config.yaml
model: "contrastive image-text model"
crop_scale_min: 1
encoder_norm: "layernorm"
encoder_activation: "swiglu"
text_encoder_norm_position: "sandwich"
text_encoder_qk_norm: true
text_encoder_parallel_block: false
text_encoder_expert_mlp_ratio: 0.5
lr: 0.0021
ema_decay: 0.999
batch_size: 512
warmup_steps: 920
adamw_weight_decay_other_params: 0
Rows from block 5 of the text encoder of a small contrastive image-text model, named by matrix and row number. Rows with one number within an expert belong to one neuron, the router's apart. Each number is 128 + 24 x the weight over its row's rms, rounded and kept within 0 to 255. All counts start at 0. Numbers have three digits each. After the name is the row's rms in percent of the matrix's.
Before each expert's rows are labels from the 100 texts, of 14848, where the router gives the expert most weight on average: "tokens" is the input token at the peak. Only what is clearly more common there than usual is listed. The data: regions of photos with short descriptions (Visual Genome). In brackets: how many of the 100, against the usual share in percent.
# router: router (text_encoder.blocks.5.mlp.router.weight, 8x128, trained with AdamW), inputs 96-127
# up: expert up (text_encoder.blocks.5.mlp.up, 8x64x128), inputs 96-127
# down: expert down (text_encoder.blocks.5.mlp.down, 8x128x64, transposed), outputs 96-127

# expert 1
tokens: "plate" (25 vs 0.3)
router.1 104:136122142137173125126158149099147124148156141101120105171173098117067135146145127136087092153112
up.0 099:136159135113115147184125132136140171119154128128137113150130142116151148077109130087161140139165
down.0 097:141124145138103123153119140106119145108127125124110173141145164148156107098151118156147093122120
up.1 102:176096144097131145107105137155147132130129158121116112110145123155153090163115157147158100170127
down.1 104:113107169125133100138092127127096110092098154113182108081095113081112127139176109104153125141117
up.2 097:148139138101129180104172128140132161070148102149157130152148155121149114151179114146133156100100
down.2 105:149146120119102156121159165101141129167122084111136090150097122120112090105116149131131156132135
up.3 092:124122191143114148133103129120160116110139145109101104133115149133146108123143125095124101141136
down.3 096:093124154141113114143082126098120120097119178149119113183131110113135110105106139173132134109151
up.4 092:160127112154106151149125124146105081130106120085131123178143134134127156153064172126137115108128
down.4 096:110089130154130124098103167121166116111174109109157076111117139127123104147135141159089169154123
up.5 105:171142155172116144138106129159107152149142132149114130152115137114079143119127141092159085130097
down.5 102:113076104097114150139119163155143099117128174137112141145130112124098148084111113139163102108125
up.6 094:120151168137069154128142152111132140124140066110153103170117140142142146128102074143158114125160
down.6 100:146167111105087144124103116087140136138151114136137137137115120145152108108156043133117125162141
up.7 093:114162192106152143126137110056116132142135139121126144153100181120137129163109140141128129148138
down.7 098:174101148104168167128130156114178133125094137128096147144117095096136116156102139134119139137136
up.8 102:131153171172116145129132145144116125182102123094151104099086120142137129122137079120137145128128
down.8 101:074134163189127125096111145097120091114134117147116122163141102134164187128138135134131172104109
up.9 094:176114093104134116134128128157088127157137106142134162154090141117140098121116166148091151093161
down.9 098:124168123174096095112141128137147116157131143121129136120129118173178160144135151131140127151124
up.10 095:079135105146126131150140170166138126145150113102120148172106179139134123108117134145129105094181
down.10 099:112140131111138145143101133123128162095134124126104123106115163146096136181147144132165105112136
up.11 095:152100146109133150175133144101125140127139101071138148146105137152155144106142190135151149152128
down.11 097:081074141112130143155137103146147129123129110106141124145139164107189141165161115145131116170136
up.12 113:115163122097118148197101100136171118101119082107152101129129134129142088125143149109107119119103
down.12 107:119092091094127131120134116109145092129081078120119162114150155103124113125122147155107082157108
up.13 097:128130098137124118129166151173150154091141194137140116132176140151148127098125122164151132102134
down.13 098:144143116120141123163112105131138122105126109112122132077120139157157138109102120120157145088122
up.14 099:129122181114110156164147151129158126167112129130091100122152156111112133116126129103139172139141
down.14 100:159127144096112157150128108148098159115137154125130140130154132140144126151149104081150119129144
up.15 097:142120109117158119135129144135095152113158135129124115152140140138123143143151109101161154099126
down.15 103:116099122121169116155142107113114160114144099133193129093109148132120150128143135115078093156135
up.16 089:157147174140101178085154133151144075154094126140099145151133119157153116138116155143081104135155
down.16 095:136130116080139161123156115097088170146118123172081120145134109150163109116118137173116127153152
up.17 100:154101136105140148160147144099118132140145144146169136118140115157119092080134126128122169147157
down.17 099:145176087117168102092119141160130136134092098142123103103127105166098123099095107117125155134119
up.18 106:139092139135128167125126149153141135097078092171156128089146087129166136145116133139110139140109
down.18 103:142153160138110114137120143118115113128143121154074116149106121107118143149096162120095171098119
up.19 102:171143143101120107174099131142125093107144143157132133157118123128127173120143120134160130074156
down.19 103:168109145114161114153142147111127133173146134135133129110105148089142138119157171106106153090100
up.20 103:183117134128137136120154097117179137119109149183100168134127127121154110149129078117139136146139
down.20 100:122115161088132105139137177114093146110106079089148165105150107129140146147153098124100114149103
up.21 106:116155138082153116122073126092107104136150129161121164115088124082127131101099130154166093118118
down.21 113:137124166128110147131101144151097170151102093076094110148144121121137103096173120121145103153128
up.22 092:118114168135100158123123121137116186134082105117115134098100180109134117145068111110130146093158
down.22 101:124142152153121157118128125143131131110090150143104152097154135117115104141110121109119092127168
up.23 105:117162111093155142125155136152154104137169153109140158147168150124167140137061126187107150126135
down.23 100:114106120103119120121173152150145085130136109094115097113132103124159151101143146074140124117169
up.24 093:145092114171127141119129140106114124176152104170119156127123163123133131127170140113132146139087
down.24 098:204131133131143121066115097095097098128176136153130125170088135152118133120129159151129127104114
up.25 092:078117092141090143120150181151081113146149126134112144148110066130095102137100068137186100105119
down.25 091:099155181160120136158115086169098142146081111148131131168159127153102160142120122119188145083134
up.26 107:146133110134135140148161106150145121110125123164076129161130122120161098130098148140132143139116
down.26 103:143130127135129108128118134119122121098141140105122108071136112115103125137110130160083140119128
up.27 097:129066118112146113120133162134086128118102125148145113120134131150095182103123142121085121142130
down.27 095:100124114131162091119142122128134112120145140103158106105115131121106132106098128126147135150111
up.28 099:093148130125113175138173136161101121170130132101124171165111148119171114118172178145090101143130
down.28 104:114091092118122150093118120098130153106115158144138140090178115121162122111149148106115131119147
up.29 093:145138150161177164115119115135140138135135173147129123142115081087152137144116153160126137125128
down.29 100:120148111100132155142096113126137197099133106126160143135156127141084155111060106128131120120143
up.30 103:119108131124170107113153140107099124144106118201138097107104220128129104140127148111114118149121
down.30 096:146122123124157125118155128100142109148148088159108102167097124118093125133115140115131098146126
up.31 100:130149136122136155144184090137068140105120091163117138113145129115123138128095141101130110116150
down.31 095:160148140156125122118115105112150142130135134150095141122155101107136159122142198121114162115135

# expert 5
tokens: "the" (18 vs 5.1); "in" (9 vs 1.8)
router.5 092:109122124134137112090167138131104153137124151083147147166138132157082168066108124108116123128139
up.0 101:114106140134132117152142153120153137078110093172109127119154186154143116156118091139129184122082
down.0 098:144114158131124125132129100149113157109061110120110137119127126107140125139093094137093121102128
up.1 106:107137177125159094119140110109094152141154128159148114121107123095110111127150084155091154104147
down.1 106:115121152126147098157149153108109108099133105116154119087185117109148111132129145186106172124134
up.2 106:131163080132108134130123162117123149135119174145133146133134146147127141143138150132116098104083
down.2 110:101128127143144126173149170097104159177096127094109114161133093094133144152125115124151126176109
up.3 100:114121190143151141173189136115126146114084131107104162131139148130127150116169101124138115095110
down.3 101:134120180117100167132142137130131113142158133124122079167141161107135110123136161101138107131105
up.4 099:169123122121126122133095166135172087185139108140084134120131133087137137136092162130157093127119
down.4 098:113139117157162137099128113128143106146091112117115096126113106137114150131148119111123120141162
up.5 097:157117106085158112155128103147152110092101145161118113126135116141106114107131127151093123112133
down.5 102:120118138160130124182121096113081168157121136095120108136124148163139070144195124118107115157120
up.6 099:101124122160123115123132113150083129130141126127100137121151095094135120135150140138146117145141
down.6 097:114156162145090108110125133135094108090106147145120137081139123126113100144182103101130141114109
up.7 113:144126128127119189106102142132106136148168119134162167109122127094166134149128122092138155073112
down.7 115:176120108128154126142086131174155199110151136166129164161138140145148181141111139118115124168163
up.8 102:118097111137141132124173141129130131128103117084136173142152105152129065148127141101146094105073
down.8 098:098154143114184159142139181126120147193163130152177093150120114126105114132103128124153120117131
up.9 093:106115118129134135146127101121140119128140112102124130124124109125070124125121118160164140099117
down.9 094:150096144144131132127104143111153125110167091146130096185143162132131155116122091063143134093108
up.10 100:112102136147154162142142130151156133120113116133169154139151092121109128138144166118114116159103
down.10 098:121146145159158125167110132144165093166137135095172135092168124148089118129148155110093132114143
up.11 104:135110123148130132130195120112173135124124117124098175079161134082147120127123122102147148115121
down.11 105:141130132177147132086161120137117135158116188107126128138069129156116188164134140107139151152116
up.12 100:127092089115198094115115138129101118166117133125090110108101090099098106083176144127133126136145
down.12 099:119157146146116110140127108136190152126149150112086169094126118115130091054175081141144139137148
up.13 100:112131160163118134175099156141148124149139134150091120105114111099140112118105107150148144115115
down.13 100:122172124135121118110148115063132141132125133100151103129106108099084166112131162197141181071146
up.14 100:154078096111138107115164178104181131122126089129122108105141124121189117102130178139131102118129
down.14 101:169123125172082079136157174124138137096139131124155157142141130125144136119170162134103134110141
up.15 098:106115101115100173146094150136091120121131126084086098121116148096193105165117119135163119150087
down.15 100:074082134141067147123143108124063148136157142128112132133143180126148122149145119116118159134123
up.16 097:174153131106114106101154162143172141094142109146138124106094134119187116129129115186128104120125
down.16 094:185120094165156163117127135129103104127108111133109151127132134132123155133130132136107114136152
up.17 096:163143117158143162099132160171112183080125126099121149106138108107068141129141150090131125115110
down.17 096:150123165105178115151091154090108183090123087140107139127091165143110095126109139111113149110099
up.18 105:131167104107114139130131133146106094155112118139130177135130118092133093171105161148087094153190
down.18 110:100091105132117125101124095113195188151108128147119126126160143124198114138133143128126156141130
up.19 090:078121143099122126121139157138114115167164130153153130157171135138130124125137114150127133136157
down.19 091:140134139180122150158130126132115134112155125115126151176144170163132121151109136145121131110126
up.20 101:113097146122165115107157138137115120100087149152071147115138146110151113139173119137131099174123
down.20 101:143142070141141136113124139124151094163090116123139172082129098087165117123081118126163143108105
up.21 101:145141080101049141127161147112158101145096123155099095153122149126101119152139099124153147128136
down.21 098:120098117103143109112169165164148120171127131117119099109195119095107136091133110142145167109125
up.22 098:128120122138140118142142093103162073168140102149118122136138168131106117152110082125118074112132
down.22 102:108112142129133147104092165089115110148146120110154119137150113164130129132109118131148120099158
up.23 094:123125166075134130133126113156139172169127113148131075152112061126143113102103152121126120122122
down.23 100:128054123122124101099144142112137093104173104113139097114115154071137105107163152109091138144147
up.24 092:179098115136100126083169114125074075091137142122165145133115135126118136134087141121129109091143
down.24 096:156105116176094141138130138127090143105118120164112116159108164130168132184126111152157147102114
up.25 111:173110140141130101145112072104156132129148097149092114088146119133086108124135100126111092141133
down.25 105:091097115111112150131154118102127103094149132115142127158141136152152128127159115128061125098134
up.26 099:119100125136168123145138115150116088102153108137161101124136063136126131109152137168076123070091
down.26 096:139095069108085105183157116157121084125150127068107160129126094144120108107102114128150125111116
up.27 096:078114121096165146150123157115131133132138108107124138127148135124097134161139117080131128124131
down.27 096:110125160145116109111138183158119094138145096145129163146122072090133127121145120125124151152115
up.28 092:137097132139121116112158191134156197149114121123141125118125110122141099113113129109134133136093
down.28 091:118149133147117144119136126122139154105138165109169155090126157150127123150125096102129102122083
up.29 095:106140135109146112151191142121104106059112150115134121127122098126132157150121123121146126109142
down.29 103:121088089137094106141170086147133138142156164112125133116165153117120154197118111123174105161142
up.30 101:110132195141158143143138104160074146122098119125095137164131129138123090142106086099141130175093
down.30 105:122131135149135139110108129112156128172142149127138141139155136141113096157121139099191131121112
up.31 098:088158160116136149090143119108130147138146145090140147109126143117132103137131141146111140108080
down.31 098:101131119118115137117126100095090109154119155112175128151145144140144099140129100100097130153142

# expert 2
tokens: "is" (8 vs 2.4); "blue" (7 vs 0.7); "in" (7 vs 1.8)
router.2 095:096133111129111143081126125134107115154153115151104095105105151166146134148156118101133151097109
up.0 100:141127115130151114124087125130176087141095102125156132160151102164110121124122118145142151117150
down.0 101:159077162111136133101136166103165178142097102146141162103139163128110117171113113129091120129124
up.1 092:089106103146113138153136142166135157108146120150142144084134116133127102157156151173149110146152
down.1 091:145134116104149082157152154162084112163122143120138128121143130114091144125136131140076136143114
up.2 091:111136081155156127108128131120169086099172128150145135170117126131142129111112158097144110098121
down.2 094:138133149099143119140155127137145114150123130149128113129160108135133062120129092066140116073117
up.3 088:144113102119152085104164125129121121144137142117126110137152134132107096141163134134086162103121
down.3 096:127157145146119153130125113086145135097170159147103115143157120160096101134137168135115157156117
up.4 100:119134113140132115161155147157119164134125135144180140147114139116178152088130131130127106113123
down.4 096:136130091115173176109137062118092105110105112138103125144139149141118143153148097081150108115098
up.5 105:121074137116156140131161148077125145114155092111114119145119138130119124142126075198097114144095
down.5 103:117119171114124117144124123138113131171161188157132152101154152095125044109144130098116123125110
up.6 089:127125150131131151145113131118147114136074144146127152141114110114105095131147117140111152127127
down.6 095:126149124116143132115118134098126156134109134075122092134119144148104112144131058106116114124102
up.7 104:126114139160102169099137130114115138075146121111123172119133133116100117173134148121135128139123
down.7 102:134161087090115136112096132132101154119131151138136130117116151128196128114125144116110152145125
up.8 095:123171132147144136111128121156099147124125111133081103141099125134159144109102171145128099123110
down.8 097:100137101140095137155119093142140105085149115109128130114126117094121138146108150124145135143157
up.9 097:167140146121146118092140159119107135156148082114113138147115090092126079093116130129111130115089
down.9 106:129124169123084170137113138091151128144104189139115107126114135120136152093116153133106132093123
up.10 099:126170139133114115158138139148135118114133126177123165105131114168102099156105129147136153139158
down.10 099:167146140151123131126133127162156100157114099135119081139131168157088142137159105082110143115138
up.11 100:126138147104128133117129127150111162115117143085100118069114146130135089160122147133133096135140
down.11 103:149124116148170126112115153165132104136110133101092106169142140167134109095135092120141133068112
up.12 102:113161113187093141094162131103115095141115121147175097153068107103118097138098119150140090152174
down.12 100:168131115126131143149109110162123071118149115115119113143068150121133115145144149097162101097106
up.13 092:175136114081167150167133107119127119118125142074122162146117121138098134134125168132123142162122
down.13 092:136119164140120165152111149131126109162127099110104167117127124104145133128161111123154136125113
up.14 097:152154112119139131132135093102132110116124143177145103065140144106135137117130164106137101127110
down.14 098:159141137166107143109093093116106122110087109103137126148144141131155121169148140132093124147094
up.15 093:121147123156126099160119146182165113122154116123152185134144089141140076138114135136157144117151
down.15 095:150118171134132132141101169141124131121129116159158099149137117160106152098118090159088126113121
up.16 106:125128157107078137127155139150137120123129117152131153144151102136158146148099089165120155151127
down.16 105:144132142130177147085156122113121145131152111134157161129097120152138132124170118144128142132146
up.17 099:150115164114132139151110139153144145148153126148101129141181142104106158135103122142158140111154
down.17 102:137135138151116092106128117148150112105139130155120107159132132117137157135124118156130150135139
up.18 104:174117147145127105135112092164123134133147125121120134126158144139118098118108103106151104128150
down.18 101:097089144123116138127129169138147135096124154175114118128151102162130138140132095059166139121137
up.19 111:131076138106123102094124085180110130099142127101127169140141144142106160132099125116122144141141
down.19 109:114088115136131132133116124131090139128150116132132106122167091100145134148122127096072132171132
up.20 106:117181144141104140107112177125147120133120116121147153112137184091118138133122142121109141149125
down.20 103:152092135138135164140122104112097131158153134090139127140114084162105112145136173069153126116155
up.21 092:130101148126107161173126172143146165111121097118142105100164146128127132094162094149122103166067
down.21 094:109081077123149134122162100119115095141137116128089099121156136098105119132125134159180111143132
up.22 102:164113123144086105131146129167134095187107103088164140141106151127112135089125129105137108125090
down.22 102:139152133126133110110136110069117156148131165130103118092123115142125115135145136125148125123144
up.23 092:158139164125167112140092145077138122178143101134097162119136137101140115139120147184120154102136
down.23 095:139094135111130108161104131081145147118119108138169139104134122075105140117114110073124136161141
up.24 101:142141125161111103132128131142097088136137108125125103154110124128100152132119160147132161129132
down.24 096:156093113161148172116155111111142098134107119106183139093118120171140145085089155172188167145093
up.25 110:155136120127088126144093161116149123116144141142124136124109146112111125163146087153108116148109
down.25 104:125075167135103116153139107132115141095131107160136148104148142152108158118116097139115152140091
up.26 112:128147097118085106153104089149095120102159104121184101148077148118140086132142168131155122139131
down.26 110:154106141162151143131099096148161112116102093091096124115104113137154095129074122149130168122080
up.27 101:137111132075173145150104119125096167128120142118176153131186138106148136112124121172108115158183
down.27 103:111136088132148145165084114114127106123156119122151139121098133098124109146160126136122142146124
up.28 105:130130152125136141118126124153176107178108112133090139122145116105123139112109131138117137125147
down.28 106:127145146129128130149098080128065118122140129121119171093119151095149134154089125171123128093146
up.29 106:158134191132135191115139128118163147125084110145123178116127089103124128117152114090120137156133
down.29 103:106157160143143138082170148133130108080110139080114118158107107106106130103140153117119111152058
up.30 114:078122179145119113098137126135122118114138118143147137122141069122137122140149120099106190152133
down.30 102:102100114156134094170134113180140099115155106116125132087167121111149130097158126132088129149131
up.31 100:134114105094153099132154141152142116171093141104143105131117149142117125066144134167131144113186
down.31 099:098128124155087087144125150104163162129114094116072123105151137125103180137080098113137113078087

# expert 3
tokens: "a" (21 vs 5.8)
router.3 103:122100123087114125128097102134148124133155132086164092176156104116152139140121140157116123174094
up.0 096:138115133131171109104080147132158142107114114166119126113144116120132093113170118137074120134064
down.0 095:139118130149102079139141130136154103097109125117147130167138128152106125122079145149082138131085
up.1 104:093112109127128107102145080163125145101132125135157118128150119151088152112133157095137082142120
down.1 106:134097144109114163125144119090149130107131114150128153113112153138157142180129127138159072131146
up.2 107:151127112122149116113135099085183126142110125120138140115140122146134145148094112102143108137125
down.2 098:136106102139066110161120149093159132159149142114143120142125139141126139145116127109141149121089
up.3 104:143123164121106156113136138138112113143157112138078143099126144159165155125117121116134117174144
down.3 096:122118174144142129122162144134093128115188165097142151068161128148105140120156123126133135130138
up.4 101:183128161156161159132160150112132126114116135120126141126097089130103091125166067128134132114133
down.4 100:136157106130150138149128118137098101116149115154139151127149115111122161103156135156109133107112
up.5 098:109150084133118096155144180139134099133127118104116102107128145130128122149131135118107095125063
down.5 102:125137155160103128134121136181108102136122123136128121121140115088154177113176145121130142103102
up.6 102:112107147124145163131134101131097128148137118147132181099062120160148180157151151135114097129147
down.6 100:148101132103099132123133133118125108119128083174179146108105096130153168112164124115199130163145
up.7 094:133136128151126145153172171109101106149154128108079152133123128135148155127107124131111092113114
down.7 095:097135109137089115108160117132105144140115151158142140135153180137089134121104094126112148151129
up.8 099:172162157139143130062152120136128115142100128112136081146146152117073153097144147086115079128166
down.8 100:137109146123122088119113128138110166141113161116118142178131117116099127121142162143152134110096
up.9 118:120135092126127118120112125116119179109084078165148148099095120134105111119077144105114110128079
down.9 103:119129131144125129163148164139118117080083128129127131101124088106115127110128128111094142125112
up.10 101:132146127131130123081119136146107108099145115102097154074095169104140106134099149122050132142113
down.10 098:181182137132140121125117136166117127174112145154107080116070163107178151122106098129173125119136
up.11 100:077078133103144158161137123145108135099119092157097178140148142130147101130149104107085158098142
down.11 100:110083125169129108100122140078130145104150139142095137141127137146136128186152128153131123121107
up.12 101:152090158086131151198143139140141130131127156148146113133117156113102081113128126155122142091125
down.12 099:141144170128128102180087130130133158111149115118118121128126129078105135157121150127143136124093
up.13 095:131114164096131117120110144103160109158127116091110160103121104097103127116109137121079143134140
down.13 099:190138098165175149110122146132133163160118116131109146138131184135166138137123134122116149136160
up.14 101:102168090132142129158127087134169132138124088137110125116110116163139122113158117149115151115131
down.14 104:138179115145104141167107137148145119170140156164099119120119132132132144120129089148155119148122
up.15 094:140109156199142156168123132150126110143124140148097151097127134131147120128144145149145154140111
down.15 092:121113108146137157152093128117145149195120118134138123143147094101162135137082120122142067108117
up.16 093:113101111118105172119157122092122152130133099130136111090101106147124103118120140090135157095116
down.16 095:122149094156167157121135111145123152142169145158145125091112110122140110113113088122134109097131
up.17 108:138104119099139097104102140127101075136136123119118138113118154127167136110138150085144152020138
down.17 108:143148132168146146155153150095164109171131140159130118187132138090096155105092111137151126134173
up.18 101:101141105132095175118172106115107132169117137131113180163104114098101111115159131095162082126119
down.18 103:154140118102105156119142140107109124135109142154131146111192070153145141115178095145087133151129
up.19 109:174160183133092141097162128116106123077128117125133119149117125174166192127134125078129122161094
down.19 104:091104156146135120099134088126140176097143098126128110147070130164132159134112088078147151119149
up.20 103:104084158110119119139143117169104094159092148125134127193184152133116139111144146162108134127113
down.20 104:153157134121083152133122133118160102151114154111127151157121133112162106107149140170135111117119
up.21 099:158143140136087153122100157098129144129130105115125135086146150105108118083118123100120177120095
down.21 099:138125112121106103119147142117178140102152136129142125134114129131200163170115150126110087089174
up.22 112:166129106129128104116084100115072117110107089176143125139129153078188132141143160093149108139142
down.22 102:133131113131138135107130142047117166129127121144107161141119122151115149139130113129093126111114
up.23 098:107171133136126142107211150083122105115135099115163105108143117106123112117154100128141116165177
down.23 108:155130174082172158140093078100139131165087189111140104101117145093111106172113104124109113133166
up.24 111:134134153146102097119170149175067115110140119144102069104116144108145126094132098155130114163096
down.24 112:129116131123094158105108105118157111105172163142138089133164112135152133095126134133090117101148
up.25 094:130127163157150109157103149135106115127109094152072170117128096154122105124104147143140121131112
down.25 101:138062153081141163116117130127096154126147142139093150160150148169123087132127152144122155133098
up.26 094:126137125123143098119127159155122136117143103135130143096119132120180107137125144159122118093155
down.26 095:105152123124135116110167125084102113107107176121127158085151118157152094129132133129104101129145
up.27 102:152105103133135149119113137116115084125159114153115114163067135088125107140117169125131169127088
down.27 095:084099135085140138113117158170158119136157101127109133149104128121105138150132115123144144157129
up.28 099:108141113176170109101100164128100139161126140137107099143109128118138127153119138114157125097145
down.28 099:145146153135122169118159117182087118146119125126153097091112145130120108154133125149117157139122
up.29 104:122089146165175154164144172149131123161139138121098137166130152062119155142146107081143137131117
down.29 101:114153122115160113132135130117114120173161106122139126060138119126131129096085137096171117120114
up.30 100:113142140131097116125157111111077106143150147131103099118140149156108102116149137102184120101157
down.30 101:149129127188174152162160117117129145103134142120146139075173109115128120077107106153104134111110
up.31 104:125110078146186120170155134151107115075142103133139112118124128114142100101112174157146114147162
down.31 098:122114094162128084104124127105125154138134130123119087172155119139118140131142150118117126089119

# expert 7
tokens: "green" (17 vs 0.6)
router.7 105:139119151102133141159177134140097117131150131140144168101108110117162148176123154129132164156111
up.0 101:131073129144126154130163148144145123112068143061157176137160136130160091149104128160133160118128
down.0 103:090135078106109153125123127126116135139157095116111158104112124109149094127121139152130121086167
up.1 103:159162140138137125142146141097138142115194134158160098148108090134153133104141097085127128146083
down.1 101:141183153160136093142146163102134157100089127131117115152138122120112141140104141143096130135104
up.2 104:084131133126128107150132151163125171145083094143107115130135140131127173135140126140084079096103
down.2 100:106139145109093141134124145098109149155095140112134138106112167151145144132091136137176139121147
up.3 091:103121093138132164119132130105154097130142144161104099146147155100116099114112089143140116123158
down.3 097:155113156129104142181133117122083116124129116139113124162140179170125140113106131134099106111174
up.4 094:133137104136106156127131133165161133124162114121117122137133123078101120108132109198167114122118
down.4 098:110149095110133100122140149119134129142142140135141105136133134118133150133093072105117116168121
up.5 105:100121151129114119137130160123134138171127168116144125130124172136155050141141159138126120144124
down.5 099:127105092068090114143095094136137143142087138104113142127152103126156130110127105115125114131115
up.6 103:113121100116151146117109124150151126103117093160093092133164171146147147092128164156160160148095
down.6 100:112127131125131136111139150104127120119107151179159110141111112141107128126187114108114175129173
up.7 101:162119113163111133100161152130119123139121158177121180140114133109115119160103150147099126128117
down.7 097:149153138151121113123154171121103134151116122134079147146092158148104129139153118108134097161106
up.8 100:111104140129102106103143111162163160137152098152126071096126131134170060173141174152177131128136
down.8 100:154166133120177122112136127086168093108072135151138143115090123173103130097079148111117117105144
up.9 110:105104082122124081154180118131068125119136113146123147102180120088105103174118133102111102150135
down.9 102:102101118144127132132144099124157152175125167132164123198130111082098146128140114124078147117096
up.10 101:122097115147118101158150148123130128119108145127173120158123111126131102060116121116127127088116
down.10 105:138154122122127169158156168171131121127144102106154132159145118138119090116110149178176132158140
up.11 098:082128077146106138116138088131124100093100145146163155134099138104102131126108144148156154144113
down.11 094:144144153139177129114092118112143136142130126155137134145117074124161120161093132134151120156105
up.12 100:117140143101161168141101154150139089173107107110148115122180105167111135150112090105146107162161
down.12 101:145101148147139125136147099120119166084157134130125126082134137158080140078157144097131111147128
up.13 096:125123134157109111138103152140110145136153126116156100102107106089144122100114098135111113135173
down.13 095:147106180139150146150120144117134131156076149139143120142114127120108144131087143151094163131153
up.14 102:121126146145143113072167125101098100146146163136131144148147162146098134096131179115086167112164
down.14 101:186150161143132148093132129120116097158161115111110104137107079153131106115136122134083120139114
up.15 095:089162157122108135109149149134113122136100134064113152082112126152092121143141139179133143072136
down.15 094:077077129181119108150097099147091167123119115078087162094119094133164083099111134085152161099150
up.16 102:120120105120102124131157099138130138081080127139175162156080107129079156101122128106084133135120
down.16 097:171126091136111129174098174147126117146141076156151099169160098137148129154159158103130126101096
up.17 106:128138140185128157084130139117124077106121123141134124136179108134145171141121143127157127142102
down.17 115:115088096127161156120095173132138073109132145185125132135158128120115167147161125112119139108108
up.18 106:144122162113148167101106159144174148112156132160118127166104179133142125162131073131161151136134
down.18 105:102119112165102153124108167115149115145105144107142119133132128162116141140158121087141102090136
up.19 099:100120139143128114149093161127153132144130133136133166184122131166124117105145102065095131117157
down.19 099:122123133127117138098154103169140116136106148116174119156132130102120175148151123094152130121140
up.20 101:196131150136121132104120162114096145136115128142169103144120159121138059166111138129133121111130
down.20 100:066102071111191170127130140108115093112118109127139108165143133126104109138132149152119147108140
up.21 100:141116125147141116069104152092119155132120143131135110093125165154117127095157106142108089133157
down.21 114:049121117087156109068121141136093125140159118155128097124152113120144121097135118167169135146144
up.22 096:118120080125117150124142132117096118118140178130153167179165126106148094101105148117114135109119
down.22 104:106127074130158129130121144071122150121139154100118172135139139115117135185166106115118130157116
up.23 094:135093134175106118101132145110104130047116118133118153133125118113088093099156079089137153071122
down.23 090:140134107133123098136130142143177142103100116128130121132120120141165154131125139125101160144114
up.24 093:116157122128113081133113126105160126159126097142117184112156105111104114084090069147117132091135
down.24 093:138133142132098157139114133131141147113110120113089148126064111134137118111065164134104125136108
up.25 095:179169133140124134149121134138133147117127141136142180111159102094094105175111145165133099135077
down.25 096:117083104151151107159134143131114100131135146173145134118088136150110155103119140157123140111098
up.26 100:087180082134147109118100172115147120157138114133134131137112153142141128113126082122155132094132
down.26 097:144147111126154121100132111117130132109147128146115136135116105084122107143133107109111149121111
up.27 098:101173129143129137124136166115106120095147099102083184122126162091112136123106130130137164128135
down.27 105:159140119112160161136081166087166140158124135101128149129153152146163156138139110114174120136086
up.28 098:116155108146125124102125119128136140115149145139132122113101106145078134106069172117153132138139
down.28 107:172115153161114123151101085112132130138108150113085082120112158127108124132124142102131145114095
up.29 094:139134102110068117137103119153113128187119132128159099154156165084111139085115131142132175128186
down.29 091:120120130149096164117123130158103178133138115108178143114104148159108145138124092112127120099121
up.30 103:124159128130096107148104131186149148094101134087153158134128184127102106131108135108131128135106
down.30 103:132073165092134100144153106120088101112131128097152133093098144115112163168170096113108106088105
up.31 093:114134126126148118068139128170160124112130106152177096122121146132123127093153125123162090109111
down.31 098:113147096139134141150142115115171166096109092125080072148140139151079131124164154105111114142119